config = dict(
    train_examples=155796,
    encoder_parallel_block=True,
    fusion_encoder_width=256,
    fusion_encoder_mlp_ratio=4,
    fusion_encoder_bias='all',
    beta2=0.95,
    eps=1e-08,
    epochs=12.2,
)
Rows from block 3 of the fusion encoder, named by matrix and row number. Rows with one number belong to one neuron. Each number is 500 + 25 x the weight over its row's rms, rounded and kept within 0 to 999. All counts start at 0. Numbers have three digits each. After the name is the row's rms in percent of the matrix's.
# fc1: MLP up (fusion_encoder.blocks.3.mlp.fc1.weight, 1024x256), inputs 208-255
# fc2: MLP down (fusion_encoder.blocks.3.mlp.fc2.weight, 256x1024, transposed), outputs 208-255
fc1.362 110:552540510462468479505475508500508474524491432511449496453502504490512530488493533497511498526519480501470493493480522493504498519505486500504487
fc1.363 066:538505483504471521511512494492514488500517467509554476492510520527508518516511498489549491515501499498502497498508523520521474506510500481503527
fc1.364 093:499509485463433462501491487497502513494500473483522482518386507510512500501526457506512467509498521484484510463497486503551521511556543503494486
fc1.365 108:497496517564488506498491531503498505495509503442520486508425468522497471524493507494432501544514489505494557493492455467507457501555519500461493
fc1.366 127:486544487492475513549497508487462482511480518499585497530475498508435495519457509504467493479463513452487474501494508487491513483504524511499532
fc1.367 098:527498495501465492509505498484516491500532540548520476506495530518522530567504513552492494558494485553533498475527498486509507469510427550480507
fc1.368 114:500502494536525549508510538507474443471492566421512488541483507500527474482525503494456474502479491491504530491506484493505462462475507506475526
fc1.369 073:496502464487465488518521484502489494489500513519504524527469514497490485483490472506513505507515502493530503471615526513483515508496508513535518
fc1.370 103:517528542448485470481522457490500486496505490475496471533499501508494535518489560447507512504493507462518540547483471512504460512439516492582508
fc1.371 080:486525486519507513508482475515523494456521508515482482504503536507506486518499514504465437521477477507522502501503531493528505501494537477500481
fc1.372 122:555599493500483496509495490509534514456508498579484489531510513408500512552484488550508486548480505472511491508499517532531497499539495542496584
fc1.373 083:491485498504511472471507493501511508482488454482494466519469525504491476560514489500499498505530514471514458516484487492481620543532427525496462
fc1.374 083:480496506538493494501501505492526500503505503529501487485553487550509450473470502498501511494516543494504480492492494507456504578512484518477516
fc1.375 124:522569545501495482518517489459537499483530481539510523489476488459501476511496522498476475499536497475466504487496522486501488507501479554478474
fc1.376 105:498520501511495507537488528544515452495492495482500519512432443529513543497459530525494513496478520487496519506557515462500543500603553510491458
fc1.377 096:516566494475519554495459507481507485542509501437567476497480484513495519506510485480486501507487518493489514508536458509501452470495442498475489
fc1.378 103:506498522462492539453529473490484493499484507465547535499573502514497515509500493501502482535454494471522537502483510527493503477440491515497525
fc1.379 073:488571535494510489511502486499492457547502481509450467502506513514491494525536566480491506510531502563490435516481512492578488507461492516505475
fc1.380 117:487572500503497493512509486508497512473497524530527487508512511477460431502454484498490477513474502456499463462529507488487516472519506543489520
fc1.381 098:466500507523498500520502501517479514499507503503505520541434505502481495493468485516466474519498518484527551495580497516562540527529501500565532
fc1.382 099:549496485520513530510500483525488504504499483518486501497465488519485498449464516511498494513483523519553501471544491474471545513479460469494494
fc1.383 116:511534496472482489512500496475495455545483430463449478465502506483512530486506515553503520524500472506487475494495506497499469511452501453505527
fc1.384 112:487474468523542489477478486503480495515516477501491522511555478514434475523485513504492579482510500485493465517537498494594493507473492480493491
fc1.385 084:494492486521489511481494496494490466571514552490497522520599476505497514473495535505503434535438495538497463488518497495488532481481439425492489
fc1.386 099:569586491468500473467478497502528468517523542503448492497487534523503530469519480508486558461504493477507426475478489515516497503449499519500475
fc1.387 082:491459501520500508471481477471486454568507537495502511515566499512477493490513532499495441527483488528484487501531485512467509472471449411501463
fc1.388 100:501524509476476510494497479497515521482500525478514524480582493489488526502507515505514502560427484505498498521498493525497517470432541553486511
fc2.362 093:497481480483519507502509522514489490500506506496469519502478481482485481511564461484498489502493503501500475501446501509470494493533452518495524
fc2.363 059:512499491535500503497498500495526496460450500499518462505482499505504522530500538500472563499520498497498494513561494482503488498531556507500492
fc2.364 095:494505504504512502492507495506469508504500479513532481505525516504501481463393487496515496486504497484487502512495479503483487487528423524511492
fc2.365 090:503496499553482488511488530475503509486507500503497500510542428499474445448516498525502519499549499527527512510517512468502497489500439495483517
fc2.366 115:545517510476505505522486500537499486511502499563506490502473505469484504499497476490496484507483512484495481498526533526509469438489518508500522
fc2.367 114:527510468461492498496494496495483495523502486467522523513477480488475503499490502493513516512434492491451490475497479504498488507525517503481557
fc2.368 093:526485498504516491502524492496512492510479514499443506476496474497490451490470495505510520515516506513496506502519517490490542494520491514511500
fc2.369 076:479496495473504498490478501453487480498476500539530450501501507491479487533464511514442483494527549501502479501509469496478464513509480495492495
fc2.370 098:500495528500464488507536520500479500501489492503502486534529512489497473532512523496518463509518500460520498466478494537544497502533541500556473
fc2.371 095:488480481484522480487517476502510516515497539488489554472474523536464474559551500497480535508527490519496496508498510463524522475423497516521529
fc2.372 116:460479541516495495493498521484494501441534488477506537506478497479483493482542503509542479516483525545511498496467497541523519489481492493501497
fc2.373 087:494504490506507499513518500513517525515546493489564516516493488536502515439521489509486501515428509462499512506523489550496597494456466527486530
fc2.374 098:488499543505483474464459496485515524471446489534480495516500494553517523494578469503486518521478516481507521479451520526466496548507485474498488
fc2.375 115:512531520494488500514474499504476501499559502490475513503526490512490511410524499513509480517502494469493501498454489584501520492506509487534499
fc2.376 109:499503484495506500495498503493536491483493503452597484495558449519507510411564497516516525502488504497483517486521483485506568507489561479492523
fc2.377 080:515496525500500509432540498492509504523508503493563458506532483489522495517491474527500494497420485509519512501528524466521484491516474494487489
fc2.378 083:500503499495514496514543501479503482496536499506501524516505528518511455542464522523497483543552506510495509503538491449504509514506506486481484
fc2.379 083:500499539498500505501499503453494533495500499529548526500565489499493511477496505502459519500492461548471475500517483466493494496555441500509538
fc2.380 118:494498497500516511492491499525494479539475509552486491503420516514499485494541485516499458521483515495510518491491496553503422468492534510500509
fc2.381 093:516497507479486471507483519489503463494452482490571525477487497531477468475541504508486525506486484521502490495575499569477574496496516498499522
fc2.382 094:504496477480487506492516500462513507496510505490527500507509444520479471437547459510504514498492508476477528482498451494503536512503528510496522
fc2.383 111:507453467487497498483530502499512492541499513459481539497467476488492464487556440499482482499495492510503494495524503502451438500530481540499537
fc2.384 117:478493513496501485501542473490496476513500498448513500473525504486507489500503498491489464474515503485460502507482501496485527513521453472511501
fc2.385 072:499499482504504520533493497511482495493500513497422516488473467467499476488498500526504496499466487489505486521470515455494482478509495507502448
fc2.386 114:499493521517500546502520506513492520455555481510411524489433489508511517546520474485546511487470494496502493492507507526503509465469491484464459
fc2.387 075:498491501513518496510499493531489492486469504503405506487464496490488477499489514506508509514433498476505500522446523488483542476497474476516468
fc2.388 095:463510523496515493520505486473496493500549487523481512518493523498493481567478532516486455498586514503506529490513460489523501507521469477510484