A small model that answers yes/no questions on an image's attributes, trained from scratch.
Model: 6.96M parameters, 64-pixel images, encoder arch poolformer, encoder norm layernorm, encoder activation silu, encoder patch size [4, 4], encoder depths [3, 6, 3], encoder widths [48, 96, 192], fusion encoder width 256, fusion encoder layers 6, fusion encoder norm layernorm, fusion encoder activation gelu.
Training: soap at rate 0.0021, 14900 steps, batches of 128.
Rows from block 6 of the image encoder of a small model that answers yes/no questions on an image's attributes, named by matrix and row number. Rows with one number belong to one neuron. Each number is 128 + 24 x the weight over its row's rms, rounded and kept within 0 to 255. All counts start at 0.
After each neuron's rows are labels from the 100 images, of 14976, where the neuron reaches its highest value: "responds to" is what is common among them. Only what is clearly more common there than usual is listed. The data: photos of plants, animals and fungi (iNaturalist). In brackets: how many of the 100.
# fc1: MLP up (encoder.blocks.6.mlp.fc1.weight, 192x96), inputs 48-95
# fc2: MLP down (encoder.blocks.6.mlp.fc2.weight, 96x192, transposed), outputs 48-95

fc1.86 [125 111 150 157 112 149 107 129 113 116 160 118 197  94 136 112 115  98 157 102 128 107 136 154 131  92 114 105 143 128 120 144 108 171 103 135 126 130 192 125 190 116 125  95 124  76 134 125]
fc2.86 [128 143  74 138 122 155 139 123 146 128 125  94 127 131 127 135  79 123 116 120 100 143 134 125 137 117 116 109 135 118 132 115 126 116 132 114 116 125  93  90 128 137 111 163 135 135 104 117]
responds to: class Aves (91)

fc1.188 [130  82 155 142 102 145 113 135 129 109 140 120 201 100 133 110 141  91 166 123 143 129 139 165 124 118 102 105 135 110 127 136  69 164 121 123 135 120 184 118 180 125 123  97 123  90 143 128]
fc2.188 [151 140  70 149 125 183 142 148 134 152 112 112 126 129 117  95 114 103 113  88 128 119 135 124 136 117 121 110 142 122 130 136 117 140 139 108 104 135  85  84 128 130 108 140 143 148  99 121]
responds to: class Aves (97); order Accipitriformes (31)

fc1.61 [100 127 187 156 114 137 155  86 128  70 158 166 192 122 149 103 119 137 137 108 121 120 154 138 128 111 119 116 128 137 145 132  95 119 131 143 154 140 181 124 114 148 141 108 139  60 125 140]
fc2.61 [172 135  69 152 132 100 153  92 140 146 116  76 112 137 131 155  94 141 115  90  70 144  96 134 127 112 128 101 123 129 108 111 125 126 102 118 104  92 106 101 112 122  97 120 132 139 100 123]
responds to: phylum Arthropoda (92); order Diptera (38); family: Syrphidae (36)

fc1.32 [112 100 163 137  99 136 109 140  99 114 151 119 182  91 140  97 138  99 180 118 127 113 133 165 137 113 111 106 164 128 131 140 103 147 114 127 115 117 204 115 190 123 131 115 131  98 143 127]
fc2.32 [146 135  85 126 120 179 130 143 140 143 113 119 123 134 115  97  79 102 111 128 146 127 129 120 121 102 109 102 125  73 124 137 120 119 133 112 125 146  81  80 109 129 110 154 140 136  97 129]
responds to: class Aves (96); order Accipitriformes (30)

fc1.121 [120 177 130 133 108 133  80 128 135 145 142 115 102  95 129 126  98 160 140 140 120 131 133 137 141 139 105 171 145  94 131 147 121 129  86  93 130 147 139  77 159 143  58  86 112 118 155 126]
fc2.121 [104  71 141 143  67 142 129 139 115  76 142 107 187 110 119 129 143 145 143 123 104 136 137 101 109 152 174 139 143 115 101 106 168 146 141 176  93 118 159 117 139 122 116 145 114 125 135 128]
responds to: phylum Arthropoda (68); class Insecta (65); order: Lepidoptera (32)

fc1.64 [ 86 148 143 187 125 147 141 102 127 105 173 151 188  97 135 116 103 113 129 123 126 128 124 138 139 113 120 115 136 132 119 133  92 143  91 116 133 162 152 117 119 114 134 115 126  63 137 137]
fc2.64 [126 144  86 132 151 128 131  97 122 139 131  77 106 135 127 144 100 142  94 106  70 128 104 118 150 143 116 133 130 138 135  99 134 121 123 115 127 123  96 106 121 134 103 138 130 138 101 120]
responds to: phylum Arthropoda (92); class Insecta (89); family: Nymphalidae (27)

fc1.120 [111 105 176 144  89 148 122 128 114 125 145 132 206 113 130  94 137 105 162 106 137 125 142 158 131 119 108 110 141 120 130 140  69 140 125 120 134 125 177 115 148 142 136 108 119  88 130 124]
fc2.120 [160 142  69 133 122 187 144 119 128 140 120 124 113 148 119 107 104 109 127 106  95 125 144 120 122 113 120  95 140 118 120 122 127 128 109 115 110 129  90  76 121 144  96 150 151 138  89 136]
responds to: class Aves (97); order Accipitriformes (26)

fc1.66 [120 109 152 116 136 131 175 126 101 116 116 168 150 155 115 111 107  92  97 133 129 119 131 155 124 135 118 127 122 157 137  96  79 144 137 142 120 141 118 111 135 168 163 146 127 113 126 109]
fc2.66 [134 152 118 130 145 131 159 116 140 150 142  88 128 118 103 134  77 136  87 125 104 121 117 143 136 159 127 127 149 114 127 138 147 119 118  96 120 121 110 132 111 147 101 125 143 124  59 129]
responds to: phylum Arthropoda (62); class Insecta (60); order: Lepidoptera (33)

fc1.29 [130  97 162 153 105 153 116 135 129 122 139 145 193 105 125 100 137  87 159 108 151 129 135 152 130 132 101 112 142 115 127 135  57 158 124 129 142 130 182 127 178 131 129  97 120  95 134 128]
fc2.29 [149 143  84 142 128 189 144 138 120 128 133 131 123 159 110 119  99 116 129  95 129 128 141 119 124 125 123  89 142 117 129 138 121 130 117 101 111 132  85  78 123 141 109 141 156 141 123 129]
responds to: class Aves (97); order Accipitriformes (28)

fc1.126 [110 103 157 154 111 143 118 122 124 120 151 143 200  95 130 104 136 100 161  99 138 118 146 149 133 122 114 115 163 116 118 145  77 153 120 133 126 118 190 119 170 121 134  91 116  86 132 122]
fc2.126 [131 143  57 154 128 162 136 130 142 141 125 115 125 145 119 126 104 116 127 110 121 137 131 103 138 123 117 109 125 119 121 131 123 113 111 128 118 135  62  91 128 134  99 155 148 128  92 127]
responds to: class Aves (93); order Accipitriformes (26)

fc1.63 [119 101 183 130 105 126 123 127  89 107 146 132 187 115 129 105 160 103 171  95 136 113 163 166 126 111  91 109 150 113 130 134  82 149 128 135 124 114 208 128 191 124 124 103 135  98 127 120]
fc2.63 [149 147  81 127 116 165 142 151 117 135  98 125 134 142 103  44  92 101 119 110 144 125 150 109 121 112 102  93 136 103 103 136 120 131 119 131 122 140  87  80 119 140  89 156 149 133 116 127]
responds to: class Aves (95); order Accipitriformes (26)

fc1.23 [125 179 131 146  90 135  97 108 128 110 142 134 140 102 117 125 116 133 151 130 128 131 142 145 159 141  91 144 159 101 112 153 100 103  90 105 131 118 126  75 154 157  53 106 118  97 133 104]
fc2.23 [110 107 144 133  62 136 130 124 102 137 129  94 174 131 121 136 138 145 121 142 100 117 134 119 107 145 130 126 132  96 109 126 209 129 153 172  98 137 163 119 132 114 124 171 112 149  98 131]
responds to: phylum Arthropoda (65); class Insecta (64); order: Lepidoptera (35)

fc1.156 [130 111 161 157 122 148 127 127 128 116 138 133 189 103 119 116 130  96 152 108 147 129 148 155 139 128  97 118 161 108 119 130  64 179 114 150 139 129 184 124 172 126 127  83 122  69 138 110]
fc2.156 [140 140  84 131 129 166 140 118 133 131 119 102 125 140 128 125  99 116 134 106 100 127 151 116 125 115 101 104 127 106 129 115 124 124 113  94 109 119  62  74 109 158  96 148 130 137  64 111]
responds to: class Aves (99); order Accipitriformes (27)

fc1.9 [ 94 105 171 134 126 127 165 110  91  97 161 139 196 123 176 112 128 148 141 127 107 102 160 151 149 114 120 126 165 160 145 139 105  99 133 125 156 134 177 122 121 136 129 119 126  53 127 120]
fc2.9 [174 108  93 173 131 100 143 112 158 130 118 113 107 133 127 173 107 146 113 126  89 162  74 144 123 129 136 120 132 131 132  99 140 123 103 128 131 126 101 134 126 126 112 127 139 164 107 132]
responds to: phylum Arthropoda (90); class Insecta (87); order: Diptera (32)

fc1.83 [101 141 161 155 128 152 158  89 114  71 162 157 185 114 141 125 127 115 134 137 123 121 140 150 126 110 114 108 162 139 146 131  86 138 125 116 135 164 168 135 137 120 130 135 125  52 126 156]
fc2.83 [156 138  88 139 154 105 153 119 130 143 129  98 124 126 135 178 106 145 110 122  74 130 132 148 154 146 123 130 131 138 118 122 156 128 115 142 166 127  73 111 111 152  89 128 134 145 120 132]
responds to: phylum Arthropoda (90); class Insecta (87)

fc1.44 [123 152 129 123 123 128  87 129 130 144 128 113  59 105 133 124 104 165 148 131 123 134 137 121 135 138 129 157 128 140 128 146 123 164 107  90 130 158 132  71 138 178  68  92 117 120 155 116]
fc2.44 [106  90 136 153  95 180 140 143 134 125 128 129 161 105 127 131 149 155 129 135 125 146 136 125 117 136 146 164 125 119 111 137 166 123 119 229 107  93 172 130 161 128 108 158 115 154 130 116]
responds to: phylum Arthropoda (75); class Insecta (73); order: Lepidoptera (31)

fc1.122 [119 118 139 116 128 133 113 187 125 136 109  67 201  80 179 135 145  97 126 130 130 100 138 155 135 140 113 141 159 139 131  93 157 111 148 125 127  98 161 124 141 125 115 135 126 117 110 175]
fc2.122 [108 112  81 207 130 116 142 125 115 106 164 145 114 127 119 115 111 150 104 141 111 129 136 118 150 141 131 162 113 188 138 114  72 123 112 134 167 124  70 147 125 112 127 119 129 116 133 100]
responds to: class Aves (83); order Passeriformes (53)

fc1.95 [107 110 167 141 120 119 140 132 117 115 178 129 183 117 190 127 130 137 157 109 111 114 136 158 146 111 125 135 143 162 142 120 116 113 152 121 160 151 184  93 113 135 138 116 128  88 143 136]
fc2.95 [150 129  93 151 108 128 143 122 179 126 118 107  96 119 131 162 133 149 118  94 101 176  93 141 119 119 131 106 128 140 130 108 145 135 111 147 132 110 109 139 125 126 117 129 127 148 109 131]
responds to: phylum Arthropoda (93); order Diptera (39); family: Syrphidae (36)

fc1.133 [105  59 144 138 157 113 136 131 110 132 143 163 113  87 148 128 169 130 118 111 133  71 157 130  95 105 101 134  94 165 127 101 148 115 129 123 111 132 135 140 159 120 144 109 145 139 105  96]
fc2.133 [118 168  98 141 123 151 114 200 138 123 105 134 114 106 118 135 121 133 110 152 129 134 147 195 174 154  77 134  90 102 126 130 115 135 143 115 174 146 114 148 138 119 120 154 135 111 113 120]
responds to: class Aves (89)

fc1.56 [116 115 168 157 116 143 126  87 122 127 151 140 220  90 130  89 122 127 140  94 123 125 131 136 135 124 117 117 129 125 128 141  77 125 111 124 142 141 171 106 153 128 141 102 130  68 124 119]
fc2.56 [167 122  58 140 150 156 156 107 156 153 129  78 116 144 129 140  96 138 111 104  79 127  99 120 131 119 130 120 149 118 123 120 120 125 107 110 110 119  92  94 134 131  94 127 138 152 121 129]
responds to: phylum Arthropoda (90); class Insecta (85); order: Diptera (29)

fc1.78 [106  40 127 129 131 125 121 124  96 101 122 137 122  74 143 148 181 101 101 115 149 119 148 147 114 153 108 135  90 145 125 105 158 115 138 126 127 114 157 131 155  90 160 151 131 137 119 139]
fc2.78 [124 181 116 157 125 139 124 172 138 123 137 118 123 122 100 108 125 127 114 141 130 111 119 159 199 186  95 117 117  91 133 123 134 120 132 105 148 162  93 145 131 126 117 139 150 133 112 115]
responds to: class Aves (85)

fc1.94 [105 116 105 135 113  95 141 148 143 111 128 134 175 119 131 124 128 114 118 124  99 139 128 110 154 202 144 132 144 111 117 155  99  85 141 147 121 112 101 125 111 117 143 171 127 132 126 131]
fc2.94 [125 169 135  73 111 151 161  71  73 128 137  93 149 119 128 123 126 151  80 137 125 140  88 142 115 109 117 113 116 126 138 132 129 158 138  96 140 176 157 109  99 154  82 101 138 134 122 136]
responds to: order Anseriformes (26); family: Anatidae (26)

fc1.24 [122  64 118 145 106 121 153 150 137 107 133 167 135 115  98 129 134 100 138 119 117 108 129 102 141 157 172 139 116 137 150 150 127  85 151 122 108 124 103 132  83  88 167 161  93 131 124 151]
fc2.24 [119 208 125 101 141 150 145  91 112 144 145 117 156  91 144 110 133 121 123 148 111 187  90 137 130  93 123 107 157 135  85 110 115 139 116 102 143  90 134  95 127 170 118 111 108 158 122  98]
responds to: phylum Chordata (92); class Aves (88)

fc1.163 [128 115 150 147  93 103 131 141 176 117  86 116 184 131 122 154 141 116 131 125 125 127 127 107 127 173 145 115 165 143 129 124 105  69 158 180 125  83 102 120  79  72 129 150 125 100 111 136]
fc2.163 [118 135 124  76 130 136 145 114 124 149 178 115  84 160 106 132  92 140 118 174 118 124 114 124 167 163 127 137 119 181 127 102 144 105 148 121 157 165 154 132 126 142 106 116 127 184 128 128]
responds to: class Aves (90); order Passeriformes (70)

fc1.158 [ 69 115 169 133 132 116 184 115 118  89 128 183 176 140 135 111 118 119 114 132 125 109 125 129 138 138 115 113 119 166 129 114  71 115 146 156 122 141 123 111 120 126 159 134 137 111 130 120]
fc2.158 [140 145  95 127 140 109 140 116 160 136 145  61 126 125 130 160  94 144 107 133 108 150 106 146 132 146 141 127 143 122 147 131 150 124 103 123 147 124  74 118 108 129 125 124 137 154 112 138]
responds to: phylum Arthropoda (70); class Insecta (65)

fc1.17 [ 96  97 150 146 127 121 140 114 115  96 156 134 192 121 183 119 141 140 146 116 119  97 170 160 145 118 114 143 114 143 138 120  98 126 136 120 145 143 193 107 129 142 148 113 122  76 119 139]
fc2.17 [169 124  98 159 128 129 153 105 165 132 137 107  93 119 127 164 129 154 111 127 102 170  86 137 103 127 146 119 131 143 129 117 158 149 108 146 114 107 122 154 139 133 126 121 148 151 105 126]
responds to: phylum Arthropoda (92); class Insecta (90); order: Diptera (36)

fc1.191 [129 116 155 137 101 140 104 140 123 108 141 124 181  96 135 112 152  90 168 122 132 122 149 161 130 110 101 120 160 111 124 137  92 170 110 127 125 112 196 118 197 124 118  97 129  97 142 124]
fc2.191 [129 148  67 128  86 196 122 162 131 146 117  98 131 134  98  64 113 114 117 118 139 125 134 124 129 118 114  97 142 109 126 130 118 134 122 113 132 145  67  85 107 135  98 122 130 136 108 112]
responds to: class: Aves (97); order Accipitriformes (32); family: Accipitridae (27)

fc1.53 [124  92 126  79 136 119 172 143 117 112 117 144  29 125 128 135 192 108 107 120 155 136 135 125  97 138 114 126 115 130 137 118 155 128 135 147 120 109 156 134 115 130 127 137 146 137 128 131]
fc2.53 [123 122  76 207 127 167 121 167 164 131 151 147 106 101 100  92  91 114 130 122 120 121 116 129 166 125 116  97 113 123 147 104 133 100 134 118 141 116 109 123 128 131 128 138 100 128 100  93]
responds to: phylum Arthropoda (69); class Insecta (67)

fc1.160 [ 96 103 149 156 128 121 164 106 114  99 172 145 209 125 166 118 129 151 158  98 112 118 152 158 139 127 113 118 143 153 132 128  95 104 131 130 156 139 187 125 119 131 136 120 129  69 126 129]
fc2.160 [155 140  82 164 139 135 155 116 146 135 115  72 107 126 118 167  93 136 119 103  85 162 111 130 120 112 128 123 135 144  93 115 132 136 120 143 118 101 108 123 123 131  89 126 138 147 105 122]
responds to: phylum Arthropoda (88); class Insecta (84); order: Diptera (25)

fc1.145 [ 94  71 132 122 152 133 119 110  93  92 155 151 120  95 138 121 192 109 137 106 155 116 137 160 103  96  95 124 133 130 121 118 119 121 128 129 148 121 155 134 160  95 130 107 160 117 129 116]
fc2.145 [129 151  97 150  95 152 128 199 121 122 142 117 120 110  95 104 105 101 105 124 164 112 147 139 131 145  96  75 124  85 109 128  97 128 100 115 168 143 107 128 125 128 117 141 133 144 135 112]
responds to: phylum Chordata (92); class Aves (90)

fc1.186 [ 96 135 173 190 112 131 157  83 119  71 158 165 181 125 152 126 129 124 148 117 130 113 152 132 127 115 115 134 125 123 136 130  92 126 128 146 148 138 184 129 111 148 136 122 135  70 125 151]
fc2.186 [179 121  63 151 131  95 146 112 120 130 115  82 104 128 140 162  96 140  93 100  62 138  83 131 118 114 119 130 114 136 136 120 156 136 115 129 116  96  92 119 108 132  98 113 121 129 120 106]
responds to: phylum Arthropoda (93); class Insecta (90); order: Diptera (33)

fc1.123 [ 90 128 163 180 134 126 149  95  99  89 142 166 197 119 133 106 133 118 129 125 105 112 155 149 133 131 125 120 155 127 139 129  89 123 127 131 137 149 181 117 115 145 130 117 150  64 134 134]
fc2.123 [167 134  72 135 141 101 148 104 131 127 114  99  95 114 131 174 117 158 100  98  91 159  77 146 126 130 129 128 134 132 126 113 133 121 113 122 127 122  83 134 120 139 109 141 130 143 119 134]
responds to: phylum Arthropoda (95); class Insecta (93); order: Diptera (35)

fc1.136 [118  95 166 161 107 161 123 121 141 108 148 136 199 105 124 105 124 106 159  89 139 127 133 163 133 113 101 114 141 114 132 141  88 154 108 123 132 120 182 119 171 131 137  94 123  77 122 127]
fc2.136 [155 140  73 149 129 186 146 129 137 155 125 115 117 156 137 119  79 129 116 107 101 128 130 118 142 126 128 110 163 122 111 128 123 114  92 102 112 128 103  84 136 147 100 134 142 153 107 137]
responds to: class: Aves (96); order Accipitriformes (35); family: Accipitridae (29)

fc1.88 [ 98  94 124 156 161  97 147 152 130 106 128 127 137 106 153 151 159 138 110 125 121 114 148 141 135 148 120 137 131 168 108 116 129 129 111 111 107 129 169 139 127 127 126 141 112 119 139 113]
fc2.88 [124 163 101 131 122 145 139 139 132 158 142 126  97 132  95 102 131 155 101 131  96 123 126 146 145 162 100 122 127 100 136 116 118 145 141 121 133 136  79 132 126 121 112 132 144 125 117 126]
responds to: phylum Chordata (92); class Aves (88)

fc1.115 [112 116 183 168 116 126 129  98 107  96 137 151 206 129 163 117 132 123 152 119 117 113 159 161 139 120 115 126 122 128 133 131  89 113 133 141 163 137 184 104 107 147 119 112 140  75 142 137]
fc2.115 [177  99  73 145 130 126 163 102 137 117 113 116  92 125 124 161 127 159 113 113  92 162  69 141 120 101 123 109 129 136 103 118 127 139  87 125  96 101 114 125 140 127 114 149 136 143 122 117]
responds to: phylum Arthropoda (92); order Diptera (38); family: Syrphidae (36)

fc1.151 [112 125 158 175 113 144 127  79 121  97 161 158 200 130 143 107 142 127 125 100 117 131 137 159 126 128 121 129 152 113 153 140  92 116 114 116 138 133 189 115 136 147 121 117 135  52 142 141]
fc2.151 [157 128  50 130 136 106 152  99 152 140 109 106  97 126 121 163  97 152 109 108  74 137  78 137 126 128 127 142 138 131 130 102 151 127  93 123 121 113  90 123 124 138  68 147 128 137  98 118]
responds to: phylum Arthropoda (95); class Insecta (92); order: Diptera (35)

fc1.166 [121 127 150 153 128 153 122 100 117  93 157 153 201  88 116 105 102  91 128 108 129 130 128 137 136 109 125 104 138 133 131 127  66 149 105 131 118 163 166 120 146 114 125 121 133  75 137 119]
fc2.166 [128 149  65 152 139 139 148 112 129 142 137 109 123 132 114 142  83 149 108 129  50 114 126 128 139 132 120 136 129 134 134 115 132 128 125 119 134 115 117 116 127 152 125 124 129 150 116 124]
responds to: phylum Arthropoda (90); class Insecta (86); family: Nymphalidae (27)

fc1.139 [100  77 135 156 172 115 124 157 129 108 115 120 149  70 156 140 157 122 115 121 120  93 142 140 128 152 120 132 120 173 107 103 129 123 112 127  93 138 160 139 120 128 129 130 138 129 125 135]
fc2.139 [108 171 119 127 117 167 123 144 145 152 128 125 117 121  75  99 113 188  96 177 123 126 126 138 141 171 125 116 135 111 132 130 126 151 132 117 166 146  80 123 132 121 104 145 149 101  99 113]
responds to: class Aves (84)

fc1.164 [ 89 103 150 163 124 129 147 119 117  86 164 137 192 126 195 124 131 136 152 119 104  96 151 158 137 125 103 147 126 145 137 121 100 110 148 127 150 136 174 115 109 150 147 129 125  75 125 139]
fc2.164 [148 113  76 140 125 104 146 113 166 140 107 105  84 112 121 139 113 135 102 115  73 147  91 134 116 103 137 117 137 135 129 117 157 135 124 126 121 114 103 133 123 125 100 131 138 145  98 112]
responds to: phylum Arthropoda (92); class Insecta (89); order: Diptera (36)

fc1.113 [129 104 170 135 117 144 102 133 116 104 145 125 172 102 131 110 141  87 174 107 140 121 146 174 131 105  98 110 164 112 121 129  68 166 104 133 129 120 201 119 180 121 124 102 128  91 120 124]
fc2.113 [145 150  60 150 131 166 137 125 133 152 107 107 125 152 141  88  97 119 147 100 130 136 141 120 133 105 118 107 166 121 140 138 123 144 127 125 117 128  67  88 126 140 111 148 144 134 106 119]
responds to: class Aves (97); order Accipitriformes (29)

fc1.12 [123  92 166 144 115 150 124 115 126 116 156 121 210 112 119 114 137  99 158  99 137 115 136 163 132 106 106 102 151 123 127 138  74 144 127 130 134 129 192 123 172 121 128  99 128  71 117 123]
fc2.12 [142 149  55 149 142 180 154 124 140 145 122 100 128 148 135 101  89 129 114 120 117 137 125 134 133 123 109 110 141 119 117 149 110 135 127  99 109 131  79  89 112 142  88 126 150 157 120  97]
responds to: class Aves (94); order Accipitriformes (30)

fc1.89 [117  96 181 135  99 140 105 137 106 104 140 127 173 111 129 105 156  89 164 108 145 124 146 170 125 118  93 109 150 108 124 125  84 162 124 135 123 117 190 123 195 126 119 107 138 100 139 122]
fc2.89 [148 142  68 141 117 188 144 146 120 134 114 131 126 141 117  86 131  96 127 117 165 130 156 123 125 117 110  77 170 100 125 130 122 137 145 115 112 157  81  91 121 147 109 144 153 107 114 133]
responds to: class Aves (97); order Accipitriformes (31)

fc1.31 [131 100 170 141  99 140 101 142 118 100 140 138 169 115 123 110 154  88 173 116 146 126 143 176 121 125  96 114 147 107 129 127  76 167 125 139 138 121 189 126 194 132 121 106 127 105 135 127]
fc2.31 [146 145  79 153 116 179 137 185  94 138 114 129 123 147 127  79 127  83 136 117 158 119 155 137 128 118 119  96 162 108 133 142 121 135 130 112 122 142  98  90 130 137 107 157 144 130 102 127]
responds to: class: Aves (97); order Accipitriformes (33); family: Accipitridae (30)

fc1.58 [143  87 165 134 117 141 121 118 134  94 142 151 195 115 105 122 141  90 168  90 161 132 153 164 130 122  95 101 128  92 125 128  62 173 132 160 139 128 182 126 161 123 132  87 129  95 110 120]
fc2.58 [142 139  81 150 124 165 152 152 109 132 107 131 126 138 133  88 120 128 131 104 112 124 142 102 128 125 112 106 138 105 133 145 116 148 125  95 138 130  75  88 124 163 101 143 152 131  95  99]
responds to: class Aves (99); order Accipitriformes (35)

fc1.68 [117 106 170 149  96 151 122 128 110 118 143 129 188 103 128  93 137 107 170 117 132 133 131 154 126 118 104 122 142 113 130 143  78 146 117 122 129 121 194 107 171 138 129  99 120  85 140 131]
fc2.68 [135 134  96 131 132 184 134 121 135 138 118 127 118 146 130  97  87 111 127 112 128 126 154 126 125  96 110  95 143 109 125 133 124 121 112 119 100 139  85  78 131 145 101 137 146 138  97 141]
responds to: class Aves (97); order Accipitriformes (25)

fc1.27 [ 88  48 121 151 174 113 128 125 113 114 138 159 114 112 144 143 124 150 114 129 159  85 141 146 104 104 101 146 103 168 134 114 137 139 123 113 115 140 166 137 151 140 166 123 149 130 124  95]
fc2.27 [127 162 103 148 114 136 121 183 127 101 126 127 120  80 118  97 132 159 115 130 128 136 147 167 170 173  86 134  99  77 108 160  91 147 119 130 169 154  98 155 118 124 112 140 144 139 136 158]
responds to: phylum Chordata (92); class Aves (89)